A small sound classifier, trained from scratch.
Model: norm layernorm_no_bias, activation gelu.
Training: soap at rate 0.0019, 2800 steps, batches of 64, held-out accuracy 71%.
Rows from expert 3 of block 3, named by matrix and row number. Rows with one number belong to one neuron. Each number is 128 + 24 x the weight over its row's rms, rounded and kept within 0 to 255. All counts start at 0. Numbers have three digits each. After the name is the row's rms in percent of the matrix's.
# up: expert up (model.blocks.3.mlp.up, 8x80x320), inputs 240-319
# down: expert down (model.blocks.3.mlp.down, 8x320x80, transposed), outputs 240-319
up.1 102:142141140136127125120101119117134138130117135142128169129186104169134129105120163118138121136146079135125149136121197110131152100103122124175092124082129130113108093116104129129100132136128124099094123059127147112129126113101156128131122124
down.1 095:156154114146119129101150110123126125151132124130125147107101133117085129142128229128105129137141130166115131117121133131104131087103098128123109113189125175127126133142133119151089132143107130117126128146130135116010128133128139116102128125
up.2 094:130135135137143123104135132122105131128128101158133181089113111118087132131121119122150117128160103144086071120093110130131090036120125152150124127129141132112122170139108129112127129181137131135136098083111133120112171126128134125098132135
down.2 095:115119198101170133135109160133112161101118145122131131149142124147134115094147131174128107133156089127151116132207163126152118121071152115107186138136105137125151105132137151131129132112137134184119146145146145126123062132122127121159129132
up.3 103:128174128133134121101131125089146181140161128126135090125124153125128127131152118078121126120119132119113108132077170128131117111107127124104117076142133174188148152129107132129238136129127166204091121086141146140114124128112140132172162114
down.3 092:138111135134131109134132066130196137087121127106158119132154145170102103135128128140090128179131118117141129099201131101119128179111145093109131108100134122132152119121136083145131089130126072128129130114125123097113141120139129137112132181
up.4 116:137124153107126133139131090128118122091127125125124085157102127133132128161111138129110129169128130147116136120134140119118120117136141133104134099061126126115128133106083175132082141159137180133166132045137139129151149102152122127114085143
down.4 092:128146130130120128127137131128083130123074131137128186117135132116162168133102183119118128132116034109156088158111133153127132141117126137140126110116134141128131129122163120110124131144125116149117128128120157107128141057129165169171121137
up.5 099:128135118143133066128146122088157121133138150154071135126122122112119128109115116138121139158078127136155189127145104168164127175086117084170147128128146129133173127188127159094089187122170147148063173132130119109120169119131126192146166127
down.5 095:126104111125141126139137165126171137133126128214133118083139111122127151153131110129099133126172127158126088136108132105211147128125131150126113126136118120119072131137135103128128145171129107125123117168131088121081131132143152139094194089
up.6 113:126140111130077077159146154121103114126138132107126098119130137137076123142159175127164148058129093120122118127123134120121074135144144088146127100123125132127161179114130130156130175130144126126125115155105147130084134116126128133174122144
down.6 102:113131120135183141125134118127138124129145130118128125144108099111118127130173135119123137137135098158109137129134138126129119127139104118129167095130123115115130133147100110115129193042121135137160140104109109123128127132118148126065156182
up.7 106:129175129159066138130146144083097127133117107151128130132126132120124104116139145131108169100133126115116127121087092131118092133116129094119075147126088148140117151122096122141139124091151116129121130133115155133129136127148101133126140119
down.7 098:133121076120094136123137133140165110155141129133138133148122164120109143113117142130128136066130119174059128128171130100156121174087148109128169123147123141137123142165124181114125136138096132120118127125129125104067105107127133129126119119
up.8 104:083126089114190116133132103125209116108105095082086133106128128061100126120120121145151127139120151124122128133127128176129055121135152119126131148124127129125135127129128191098098146137128122128113122086128100135156123111136126136148125134
down.8 103:132120105198129095159109154124104154123143153132128131130142123120136126089134129124152134118114086136129127104110121148103123122131149084155158140139146140134195122107129137104117131141129142130081107098174122136135119128123136122125126145
up.9 094:149058088144128082116135124117147163136128131128119118057162090108091131183131101131115111127127125135129153105094119130127124112127128122115113110116143137131144147118123092152129140124119121131092126111127105116131150127147126130111148109
down.9 096:092135106172128128123142131133128110106149130119120100070088134126124053098069123138133122128153136089112084154070120099141113131122186131129149128176152129142169129117118090125145191150137126145124179130128133164119163128176125140136127065
up.10 106:124142125125116174106126102134129116090125158132136142149127131148154164137133136115128051132120107131053132129169135143150130108136093089135128112148129140130124127174127138140125135127069122104100128125125100145127126151129088128124138152
down.10 097:122105183123098128115136132130013129118130140125136130175145115130173110046133129135172128145126114113117119083133104114121074143139132138117123131141136125134153108120162113121128097090127166135124128116154127134139138139139129129182131103
up.11 105:152131141074141133129125148144131123128133127152126109169121156082143175115147128071132138152155127127125110128115113135145113096149122147129115185131146128111146139157064131142094090133197127126122152126092147128175108121147082153147145080
down.11 096:122133132147168130161111103122122131108124119124105163092188174206127020114132144125137119181125104128094085077059114144122139196101122130098128128126152123127117121105128139118129122151195134139141179139133066148133138127154146116128121107
up.12 099:128125130125133148102133143164158120145151123120164109115139136155134119128121141115130141142125099129185146097123073114127121113141139117137100128137125141107104116131099127129062123122126111135129135169128114073159149160129125132140176128
down.12 105:102131113154135132128136127184019132145144127119119135135116140120127124134129162140177126131180134131121129157129176135125153159132120112068132137137092141126090124103131128113147125118130126120143164089127138121132148127115121128111156174
up.13 101:079108134101136154125127128142071108149128117142110126176077143127091128108093127128127158137129131139130095027130120131128128152124200144145158130151132122134148130097106125180133150119113149124149163110105145110126099047133119099164164126
down.13 103:125143093135135129191129132128145133141127161102114144127144132169123128094141137132123122129116118120136114134149127107125112109119113121129153091161095118127123119111123119114114130091091074129184131148118140185114087126136127142156179124
up.14 100:101147126118134130135122132123128121131146133097210144140134147114088127131157155167129127139134130127124168129129091102153132118182125134143099143121134138130111128097143146146117130163126137108144135129128123147155151094111165142097125132
down.14 098:128166127128122135125127106226125135113155165130145137134137115115206131103128150123138079161123128128142128121122120175122136098129156127120203129104183087147127147113171149133128105123103146133125078124170126129127129136128108103116128112
up.15 096:092133132145141120126086134126136039144130128169125149142130141141104154126143015112144144100147147140128130044130136121130118126156101137140122141126118109151142138116123130139140121203113142120126114126141130153125128161104120137129151133
down.15 089:108104057125152169119139125097144103123108121120152120129135145114128127128128131119153140157124143095125129127133155109104134137141129130134133144129115145128118134126168126164139125128161126125171121127159128160117111107163135123170130119
up.16 093:116123143184126125149128128138166125111060118139177125171129128120117131100149125144136144132127126123138120118173122145108124118155052151134091139128114154153089151084172146109115125127190137159153130155120128155127137156129100190107128125
down.16 105:135098143165158110127098143114088132143104140136124119119107151153147116135142093122172132148131091142112121137148132109128133128128128181185128137113126126124160129089098130114119113128131118120170137127152121090137108117128131101130128126
up.17 098:147081115103124110107093124076134128114146117150136176065133099128167136130148047126136125143099159120116114128158137126117126140148098123121138129135100092126125131130101134111147116128093118096118131112129185078103091142122139162127108106
down.17 100:150138140131119131104128131125144114115128130133130134150119103112134127100162128140117115119128131111136097170161145146141118132180124087141123128169167142128111103152166130079100137102136127151124139139143082126143087099129126122113120131
up.18 099:139122156170136100124108193127109105138135093114158097126109107126085113150117128174107081125134100113140138145122105126083131138127128134114150125128119135126126134163141115144117163068073130140145140124134133155128099062150176116106124106
down.18 095:128132111125131200104128098170076156107116112161136144090113133113116092128128142116167143142097130149134119129132126146107129128130118157123121101149164122158129129128135131132112131125135127104119133121128114134128132124113132112100128227
up.19 102:126119144144120139135134108143068132135109127133148161132132122117126110129111175121143128099124128115195127106134099083126097083129122159132143121123136127101139089124127084134174130137107145127129130120115122142123128128136128122117132075
down.19 102:136135069117131069119127140130117130128133147099133090128127125121113134109138128126151204123108104108169085076118174102119142136124127117126133172104121127127115133126140136120134115112130165054150138161132156136101125122131116118109119134
up.20 096:136145131125134101115159156111156124099140133126143161127131118131121117158125088133147151129108140131126134127119092123156125130131149140152136132143127126122126161101143090106143108119145140107122151130116163157123099136158129139139177156
down.20 101:100139089110127131130117126155128119146131139178170130074121127127167138102125117134161121131098107083118140116138118088143090148127182120122129124098125129158126104128131128079116128124135128131108123121128135125138080150083094127106128122
up.21 092:117175165117116121119064117133097107126065104152125144130144139101076128145115097135129118122099126127113047171112146124155160121129108120127158139170128126118110134109154113130154143129135117118125117133133128150127128107135136132138124125
down.21 104:127115129128124128150110107098113139128128116131124126128143128150133117126125144127095168133130132142136147191102111117143145104129128111141128132109148130122145135089130107133129117152108128122121096115115104134130138136134112132134134152
up.22 107:113094143012143129133133130141049123132122128125117112130117118113147099118129133112118112145149037148150127129115086138164149149100104174133131129106121130119128109125051137175148119131120155127136125150109097094126124129127124132107134122
down.22 105:128118137144112136117118105155135140132128140130137062136157181135112095130192125122166124129130138122139127128118119125174107129148150130131128136195142147136121128127052103121101133121148105185133128126130128120122111125141089148113136147
up.23 095:167158175132094123110097097125144128139123140127134123129098151094142136129119098127134139118135157094149188124173118127114113131123127122013154170131097137097127105119138109119113125124140135143079123167126124139110127131140114087123107135
down.23 095:113109123135150100144136088157106082128127127137115125138133168091131103084102065097143191128155130141135123070112129090128119096116133126139142160143131118157127121122120115128100166127128103127104110154132170132166120059104103131140138125
up.24 098:126072125128131126136144140126130131134159109123082130120161154114159121129122128141136164150121116130144107114133199120130131128125115112125070131119127158124102137129137128117154112122161106090133153099122159128126109127110128112133125128
down.24 104:068113127128166164132124149121110124090120128103129122128124131136122128129136159150115124100187139147133130119125127136100121130114098118122145129133154133095148124129172127113123123075106112118124078125138097126135127142133117078150124128
up.25 088:112153110122080157110143126119190136134129153130128121120109126138122129117124149052123151139133067105112203105131120125127147132123136087195093138143139135156121133127135129113095147132126113149119152121140126128128122119140192106142128150
down.25 096:123128137105116129130135140082149127136115093159103101141125132160129089075156153122125160140125135132190154125129152122134129151090128170127141117121096079101085142138131123116155140128138151132167129155126122107138124150107122141097100126
up.26 107:168121130136124144132131107140137138161069098127143102164113164113116087133119165107113129131129116152140142111147132129134176134130129144138147122133128144176127127140142123111138135123126125134191126129144126118149138115142163093099130116
down.26 098:124089131128122116095115096150130121114106124103072150111136164112082120131131103127136124175121138190134098128134132108137092115117112062146115142131151137101127118139137104151126112137128151160144115125108115134155117126123133142142107128
up.27 097:139086126122100183154080119060110122128126108122126129119115143159099122074099132202129140209112125128084121098112120128131164121178135128118152096121129107127122125127065138158143130152107152115144114129138189112097129114128176140127138140
down.27 094:136144117138105131123129122145071158136155108127127119142138126174106127134190127126090087129102129161166145126161178120111155075131077143098170123070130131144116131126105127122128125128205173125120135110090152119117129163155108116128121148
up.28 122:122119144083141127132136147192162130098141129129148116175158089126109114125130132137145128122094145135158158124127166145112149125083130157126000098121180117136096163117132128092148129159090119136096138117191127133164133157125110112126142103
down.28 103:113079125102118124131175131052127128058090123122115128122127134135130171128120129134146119121124137131104083155141092112125140129127133121102098152000127125120123188171108133139103160128124096114139147137150120119122151112099060127129143128
up.29 100:139124141098159150127098137127106127119143049131101107125138078111117164132122128098076089123112125144146127151126127130156147133103112126113116182128146128124124189133121142139135166058141086148124085133110073121122142157129131106119095126
down.29 092:110121134130129100105069121131082103122126145128105078156142128125134178126142104135164131107150146126127134174134131147132109040160118131109132143125140142129121128144171127130088118143147121122149129140165151114142129133075069124083101126
up.30 099:189153146136120128100127141128206128107124121124107070129130122121124122130134122128142060103113139127092119120138127134181121116129131126135100142173106111126127133127136132123154131125126155093128143154148141129124112106100139138147092123
down.30 102:136099096138129130143165179156126124127140094020134114116119115119112112124119133134131110148123124117177146100119123133125109095126138128171116127148158144123141135176097135196118107125147126094150141157213084137140105131128106124132162115
up.31 103:129133108086225139090128147165132126131159134130129124198125115115129097111125109111136139141121111071165113095129121182131142148091132143101128128113140142127122141128169129128090120088197145085118172124128129129127081162139127128126043132
down.31 102:148132134140102147112131106128114140097144167101153142112138113155125133158152107176122110132129151141152145162134156137172135123134129157135121115140156093112088136091128129098116143060120143130148133135117122130055135091124134124121129171
up.32 102:120064124109130150145103099128125105140127065132101136128152136253132140080137119129112121145131129131126136144099128126120170104173136142116131128143138130146151159118122136129119142127130133148097126145130135127085113121132095148129152125
down.32 098:137128172126127173132107120141127115124126098128182057087141121125101177087121114127138142176149131187083126084120128122126132116133118123138124140164131133147133120131121129115061128116135123099129144121108127158193143122133124117128066124
up.33 101:158121124134132133086132126132122088117124130146102127114156123142135153123163134144123087113137119121129128084120127132128150147118137120119171168133141128097146126108139115129167130163128131126140113119180101119128139104114156133081112104
down.33 097:102188135121119128128110133144138129115127187143135153166131203079124104147133138126113128122132171131131114123107128088152128129094108144138130147132127128140125173135128187135095129095191114085139139150142146136116126129132112148123129113
up.34 105:142137061129138158129146123155151125130124133147159115129119091143127157117186108131126139111136140108124090136099086091122141090155136066129111138124115128140139102134068133126156129093137128145070146130118118136118150102108111132106094119
down.34 100:120122187114134128148131125154020144134128130130121133097129114142118128119141104124116130076141140106147132141128069144157167114076178129074122133139125145134128149179164097130118134158131039124085121104131127134121129112130102139138149144
up.35 096:145150125144118108125128134128103112107096108138170124144128136127114122130117053038100076147133129120130139123113133136128134162120127131130172127161145133147137172124141133122124132139153149128128129133135125159154140119118105128130172127
down.35 091:169139126142116134124128133130153108125097135129043086108137104161125130073150091075140131122102120092130111128133128141212117156139117115122145133128134127119131120112129167113123148126127148069137134128119100145138130185135127123147111130
up.36 094:128130133119128136129116145127098140084156127154147153108101129149165119187132109137119124128130124182135187150126143106126111171149123128111137127136108125125122122113135118134153143123118133037129128155103130150121128138122120111159117114
down.36 092:138142108089133163048110126107101165110124128087134124140141162128116140148097156132122133138127115128137112149178136133133117099128155120156132120095119105116151124130159153100084121134174129143129111111127137133107124091102127127103126163
up.37 096:123102116115135096117116132146149135126133130128132165140144110094055116163059136124135087114129125127145087054129122173166158120046127128151170140123134157145148120094140130129110090109161119107127129141160132131117110098075115130107128116
down.37 099:150176154104128071132121158122129133128134131140108141158166132143090118119173134140127111095119101129137141125109162089126120215132138122159137170130113121134127133140118121126102130164099172122133138117097129128133129126135111113110132117
up.38 094:255144129114094148122130137126090118104100124079126135123128122109142129128121128112126130130187081124131129156119110152108109141118149120131118170126116106138130132127162126100092110131144131106131129122131129145128127102128067138168141131
down.38 102:127090094120131130085102177130152159124127135135147116143122128114129094129114121180114128109129131147125125069109119149122121055127126143127126119068134106154126112140056113128099134153132117112099125178155131134141146093140116124153180126
up.39 091:066160153106144126126154121130165120135114077129148148135123138133131120130130162130092132111131102109124127126128125148168131128124128124105135181145160056109142121066133135170108109157106120127122129181140125115121143135144100110104246168
down.39 103:114131107109137117184121175121114147159139081127118097129128116165128140135121151121139129129094193107120148115124097130129113117128135116111135152159130104126134126139130119090156132132133112105117193124137125118105122128105130139124114104
up.40 095:141198146117056124158131125138091130128127122189142140135128113072142127165123124100129164141130104118128095138145128137185166152109141139137126161125112124166109178115127120107161128082124126126140121154176167115125120132128098127129125093
down.40 098:118128150159109126115135111132130102124046099129133137148140120122128075173125090105139102128148102128132124132105143127139124131162091155078156141133179129110078109120049140126151142081119130148122113104125122135147127124152149131121082124
up.41 099:142126140083105114131124136155088155168121183130125112146139129120099077129148119016123129139130143145112145114136111132171138129122118100134105133126159088130095179131126146128092214129148128126135093127093121110147117127129122085140114107
down.41 109:109145125138102127127140141127140113176129105128115152102093122151138077113164163125146114134118127124144188114139147194081145130127126115105128157083125147121145127132133138123122126104019129137121125115127130109138173142145129120140136145
up.42 091:137129118128130119100126119125125093124160133120127125137123126123124142157145149142093228117156097134180122124103122132120093133148116103119056160128138122133127122133122140154122136128105108136137131098141129120128103142153127128114106129
down.42 109:128129126124176151114128089101160142136135122096121135127113131142121125141136118125092128128107143127143101150138116128131145137124216126126125116162129170120127125137128120116143164182118110145129098119170110107127128118128119130134132112
up.43 110:137107147097119125138138051255127155136132156142116129139064118088144153137217125157142151123107143104138154127126128124090132078128113115159091114136101111087129152144139137116090129114128171160092127163147160154114130120095127114129126131
down.43 109:145127106130122147130102105145134129135166095094151197120089139110139156130156108086132132147121173128115169077127141116088125169102128103130099099130155117112168112132130128132110130107101145111120144124120132132139146127084110108107109129
up.44 089:076130137107129165122124161138120130178118152164142132131135091102093148123117119113159143127117152118112041166116135074131225127165135112132124162149098132175166129136155111128131121147135119108121100130106121090111153120155132128151170161
down.44 095:167122151130143127117141148111110133127129146126084130132147122152118137111130124149128129099098126123165118124146113124132117086137146181123134126133096090126127108117151147122144125128153083132125131125113116109188143069123127122168101132
up.45 097:167129129156133131134155079134122130125114116085147120114116138183166152084129117167114112128085103128118124128125069122118123123126178124102127101118163239126130117141117123105032144141146112157231127127109117137132099101124163136138136138
down.45 106:097135186119103092135129128121125130123126120247141124100138121126145114128128137115128123121128105092109121098128117111153194148129159144159147147126125118191117129124080132160115047157065099103146162129107123102116176124133131129110133128
up.46 091:158057126128101130100076164126121148123125133102150153132131127142127108116108117150084111116102136147103118146178115127110149088128083114108173094130120139125134137124170142094117148150128133127127130133096116117110193129157145152135126136
down.46 106:133160130128172109119135180128131165109125125122160146119122146100133134124144196153099105112132100139127104108124132130109113142131145114075128188105118124130128153127135135118151141073139104139128115130116122146122142178151102132139150144
up.47 102:177116142129132130108096067151125130083098102083152126088128107184146111138134128129133125129132128145117193096168137100101159108156131105125129195125132103138125124123136115120167130134107124111130131161116160116136126125127130141116132135
down.47 112:140110141132129140100148157139121151126135127065122144120108147113135136152128143123140127125121077113142118128189136127130155137099078137122076113126140113158076146090138133129126034157150119126111135131082125131114155121109161110145128173
up.48 088:116122129134153101134131157171149135140132100120186164140128133135109137129133162152142098127118103146124137084057138130122110107113124105109123143118128142175126120129165153102155128138140129096127144134124123109152129111175116208121124108
down.48 106:135146127169124127117138130138136148134135127111125128135141131130108119128128120121120121099131135140134118131135148121131159141120112192129110131139127122122100116134124090132135141255127122162075092128094132127121127142126129130100147115
up.49 108:134140106093111141128121122131135114134129117157130122129128109085137162108178129124120106123110126169102133093145118126106153111141130140112127157122132083119102129111083221123128127127128121127123129130135145142104122118120127128124136131
down.49 095:154088167162117164125097135168127112168135115128120131129022128171109108137129147202129125133136085112120121088140101097140121132052130155112134132140160125139143115128122105126154101124068114069135103122131152128133119123114126129112120107
up.50 089:124143101142131101119123128072111143121122089153137154101130127136150166129145124139116102125117130141133130125137118108129118119101129153137127131143057121120148117128155160123058132127137104144129129098121132130130109130040131122132168129
down.50 099:111116129115121115122123126158142126141119144102133107130128102115231129127132131121131119139116141111152156141119173107124128176136153146126136172126139168100107129126143126161103119146138129122140128128105133165119094158127116128122135131
up.51 092:187144147129126126094147130103134109137130142131112124145174118120144074124128130115126121122128149103116114212092132128122132083066113118096129139103092063092144125122132136123098144114120140113140117064104129145142116149138087164109139154
down.51 101:129125141129139135132130131158142092156216101113126113133134108130158133155136105154102174124128160121137103098158129129102165111124129089115128126130185176121126138157109204076163113111107125132154103151128115151121144123066134126093125182
up.52 113:118109126092119177133149133163124160185125124157127142140151089125118103119154094135139104115134115054138128125146121133128145126124145104098084101096124110094069131127108174182132133129127128039128154124164129127125138159118103083123127076
down.52 099:157115123172150127124104130128076104075129142112109141114159126137162120126112125094161093134099081124155117131155069113092128114138133137124204132108133120130110147129122130087115111142131130180125126136158105145097161099115123134152103056
up.53 096:124109123128128126137136149128130135124129130135124073129129126120192137070134126169145133093123148173117127129138125113100099127116130126130183089164170120125135128179128136151141018131130113108104102246124123045125129162129127112139126135
down.53 100:107148118142130202136184115111129132160110129123125188161109103150136095138130130093105124157124065143145125139153127121127097131121131127123133074191129129130129129104138121144112134131127144097112120088123130133110141115123133145102075132
up.54 091:110151109117136127146124158124078117129078160085133175152152118156145108162123119109083144132144131095140121157124140126125175128153147125153093130128184141118144164103127116169164091128138122126137129122106130089118114123142200114148096042
down.54 103:115132158172144130179132120106122194128127126128181121134127138113154128112149152143128115133147147190124119122131102110120124094125126139152220128163118116117119156135134143142100130134136140112165114143128064129118114132157136151151131126
up.55 094:165141188129134119138066060132130142125129147131137149136103125088119110091164107123129103156102149118172128130105104139143130106110118140116126110164118136127131125109132134154122142128114131144123143122103131135135127165158107066160135128
down.55 097:108152124122086184172129132074123082133137128140117159138144159128143132102122181086083131122133208128126099115145125138123128123134180129129131158134135114098142083107133171080154161125118081121159108114093147119077094131132104122105128136
up.56 096:133151128133129150139132140157136123126128083130156087122138136128153123127126145086107097132147129117116129092125131136124093136102117142113150161139122129181136103117148129177128133144110131143154106112164131116128130175120138154081122136
down.56 102:129118165104133128124177104140136131128128126143151161110126102129135117152037120129138155107143122132127124152184132122119128135107174125157143132111126089168131132140151125120127095129132111143104136113141135139154097076086122206122125127
up.57 102:100066128132123123151135129128130108137129080122109127126072125129150199128121108120144171087146098131126126088148110123148165127134133132141150139159117133118117140143117131129131128110117122143134129129116122137141124095077130097165129133
down.57 094:118123137138151144140137141113100108106165070124153155157127126129160167137175117132115096125143162135120158123122093089128129112124142099128128144163119118181110127144131203126122146137136130126112048107183121115157123180123133122139145141
up.58 102:083128149170154138087125154133138160138129098072112150118128127117099127220128139136127150114132147113132145122134091150122106126096150122113115080120154149171167146159116144110182157167155083129132116088107042126136121133135118095086129127
down.58 094:116123133140156148119137126134120176114061107129110142114163125123131128197050101117134129122123163132151127090121122072168114128104160121138096151084113131152215126160136139128141130137123140136127159082143119129109126144206133157184087115
up.59 091:105125120099121130131126181185129127122085129135114129127117149142132117111031129157085156130072153115149197108090181158154153154115145147129126122116047137133128136117133112153127134197153174127149116090131129183155160127088124120090163135
down.59 089:180154040149146127125170097151152089128122124109131175108146139163143115101126138128127162119159128129139137120118102128159074129134147128130121129112137102111140132137208121128151160104124094083160117112102112144150131135160131126182157120
up.60 104:101124130142130114136147139131135117110126075128122164120154128128122147109115139119139148120159105125129135175133097117148101120103156146118091152099125136138124129116138101130110185132160120121110172005131127131110154132136125108118128102
down.60 114:127086151129105095128127119119175128119142105074121142131152123125098144088129157114144152138122129155106097139130078085122155135128067165149139119027124120113137133134147121106133129146114129105103127180144103112133126095116143153144117179
up.61 110:144108112140108128128096142154113121154110159135116166111134128082037150134139109153122128146129118188119105164124133123165134153126117123138101153073113089122129133077142105136142113139119141153163100156129127149128120131132144126139124126
down.61 095:100127128126123110116134131084129130180129149154111144120122110103149095127125134137124139107127115150136137165127177124155128153127106101128144129131114135171118126115115095142102113130140117118133126159133127150119123155126113119136116130
up.62 101:156087130129127140127184150146138126094117156132121144121074137115130130142165137086131110118131154138152107072136156138072152130133107111166093174103103121127120112133123132134132132130086146109115175128132130128135098137121162120096143164
down.62 102:125127121104132127125077151119128111130130129104143099124121127129117120119130127134132114126106170125112120153140129145134126092142162128135136144131116124143147103099131117113106125143107140112133076132131109105197141168051041108155194127
up.63 102:129129114107140187122088129126135133129129181121142101122135151082110089173137125141100134123124105155052125123111142121169129129122096041129157129144130163143107120126134079149143157132161128244133132130150102081116178159119123117119113131
down.63 100:150138129104136073130153125145128126179124129139159118127081126122144141115113056136131130135151130113091069127126129091110162119141145132139139124172154119164133158128130127127059041142135112126138100113124127111105157088124156130119133137
up.64 112:161214121126122118145125139076124138173128116135122076117106134128122122112106165068125131250120140126105157124149129076154185131118126132105105129102122136127135143111126154168125117096127127128161153090123106130129110124126146111060134074
down.64 105:108122103121126140129123141120152112030115119139129120105127127139122123116129129135171128052140108095174102125138163119156086127121156118087138094079119147126159132130122122133156125145137118145128178128125119071136137139132132136114127217
up.65 094:124160075127173193122177145094150143112167098104161132124127132124136129132149097125099172119135139130124149126131157143144122150154092151098174113143128134129128137112121125198067116175114139126118137149073133128158160123166096138126138132
down.65 105:079134136135132115111110128125124115129141138123134173134120129118105121142133121068111117116146135132109127129179126091112117095158165126130148145127134136149113152136134133125107102102121057124124129137128114141136128255131121129095133166
up.66 092:130123065109124134140134107155112144137084137136073101119184098121131141123140099128131144160103135093137134106117122103130142100118102113128134127108132062119155122164125202124157140129118108129072083128133117164142150123136140106123124127
down.66 106:114153096111128136121128129121163160138108123098135199177151169128157131195112138124125128107150135154107128092120099114159124135135122128124106129133134125053110130142124175138127152125134102147114112129144123100094129138132126126084079133
up.67 126:118129118123135134134116123130101109092133110157130082126115125090118120114133154113153092126120126105105187120087103130110128135163128159127108129149137144130096138141145192128120099140119113127155119054156125118132128127095113136095064113
down.67 109:127106143108116113092135151149123123126140130145113133128140113131133111152136123104117133139089145126097127104126131127133165112153133152111143137128090178127158136136160115100120129125119124090118136125055155129128128110139128098129127165
up.68 103:091138088110161168086119117159127079123138167081139125129109073178120117111141144131105129138151139123145162136121153171120128126126125100137136136103134138084136150186153142109119135144132137129117133133128125127152112172135127127076124144
down.68 100:138137149127132139160147184130154139128208124109117139130128133119147120117119128119169123118128128151126137131131195130114125127125128118149125136125136165102128130135150119119128199111140132130100107127104123128111127129146142128113066129
up.69 103:189171125119147107127128132151131125116130118115132112142133179128108103161122124125141129135212128134126095128143143145120132108140127169122134137119121129117137121116124156127136111099168155108127122224125117169129156136128133119156130090
down.69 104:119121120120128093080138128105149107149129150137126162149122120116117125129128129127134119157137110124100154080109145128122157128072124138123161137153147083127147149127113118056112141135129132154122129128097152142140131102132107131170148130
up.70 097:161175126119140134092127131115106125132077132135134103116096127149110129113103128118132133131146127130118120071123109134132131166118109125172113192118111130126124133136150067125109143135128122158112180154126120126138110118128110127135116155
down.70 098:109078127148125134117117168147139109129111110162129120128122125138151196118112167096126127169127106133145108132089141140135119137116127128131054125106093135104151096127140147124147100130000142128119153124168149128130149128131134133121127119
up.71 091:129124138142079087177111123143128151136176131149158173121100136137130118132138133128149113092093159131125124167096154123128132113158155119152050133124113132128128060125131141110113132156094125146125134059130144167112127133116128082131121138
down.71 104:116162102096138133153120142108172151122127088165152132145150142147117125148127153147129129148130129122113112097130128189137144128130142115122145134146039125133135085133174172204136122092128127155129117064122136117191137128117122116161157126
up.72 107:126150146118151141127151143114170195158111137132122122120130137120147091141099127103114172169114108130123122147132127153143139113055127110143136137118128170099130170129091139148097137132128157130128143109124201127132132136205142134132165122
down.72 098:128142123125136153108161158128072132130121099148156134132144123125137135134082128119084155129129125130113160142142126102115083128140136103114119096128132130161138141149145130123108126129126142099126127149123085122106132161109128127126117110
up.73 092:131119086134108134110136136151103163083065116132133110168128115152119127094100116125117154177106112135104111125124135130130140130134117144141137130123149135123125107140128130107164099171098134112116111109186092147118105125119154124148134037
down.73 096:129139132100147117198129146100120113118134159088143133091185108104135153119112131139100166181180091102084106121052129136120137128111129126109159144127101128126149118130137162121134117140097116127154132128082125126129152115124117128147131129
up.74 101:132127140150129125134130129030128140131157139162167119131157130150106149128121140129079107118161122127082128131143125096142122107137127129154150130082161127132120153121130138156160133127104128124122100149166108140131080151129145114125171080
down.74 094:160110160145111137132194100124123107127132180143139144150097055078124127126111123129118059106128132169122130108151135131116120149116138106125148111154148119148112124129069108134129121103114151123104123135125144126126141156130107150149104122
up.75 099:117125145127133106107124116130096132127133125121157104096149133137155129141130167153192122117131130113131170164126086134134145128142133118140127129109137080150153128097095150150169139155138076129172106125167129127106126186127129115098189088
down.75 099:122119119128146109131135134140112120162097143088092145131142124094129080135130141137150097127181135099146105143117098140141112134145119133109133113126127117131141113141130106112127111116127123142152106134132125131107145164147148130130129112
up.76 099:103128126124122120122137107061174144138142179101143128154126124130151110129106138173126142147113111141126176110109114128121126104130139136127124135148119107104130128058147133124118074090113168112132092127128134120135122109132133148123119112
down.76 103:132152127125145138169133141133171136118146100126127135152090068122163124129110090134214119099163135123058116116097103142149133122105100107128151125119143167128148120131121168153126102114136147129141139127129130101119137143141086099115084076
up.77 098:104132131130066128130129131110161123179122122123118145145067097121170119127127114140128149131117132109137131139126128171180007131131125128134126134140143133164131110095113115127114153162155139128211113129123154123119127103127145117130151144
down.77 109:139127125130129135138128134136115142128135134099131114129163131174131138142129099132135145158122125161134139131114118130135118144141125134110129153115126138130122121126120082153092171162128130198119111137134094048146149125121128107139128136
up.78 096:154089161140141127155127133159162125153102136084139064131139078101111163113128122139158127175155128128124131090134131125136156124134113127151166150128128137072102147137128136128143166135138136099094132125116124131130157098142126142127092131
down.78 090:124129143089129076179150130122106117152141128136132131095134159092128071115148130152069128131129112123122093114115145135119128125179140154133127133090126194088127152127135127174094108109119133137128125128126103135141147129124134127118201128
up.79 101:173104125152138108096125180131150134134124169155132143116087132139122131119128140144131117138148123153158188128140120118126130114085125148066093092131126128140204132129117092170137107121126141094084123118090147170087118115153114116110119129
down.79 090:085131152215130136136125128142129129079149098129110130138146083111123104123071146129161107103153154132109128165137107145131140151122154128145129143128136147126118128129132128157122176140126104148127123117130162123163144130114127081133158136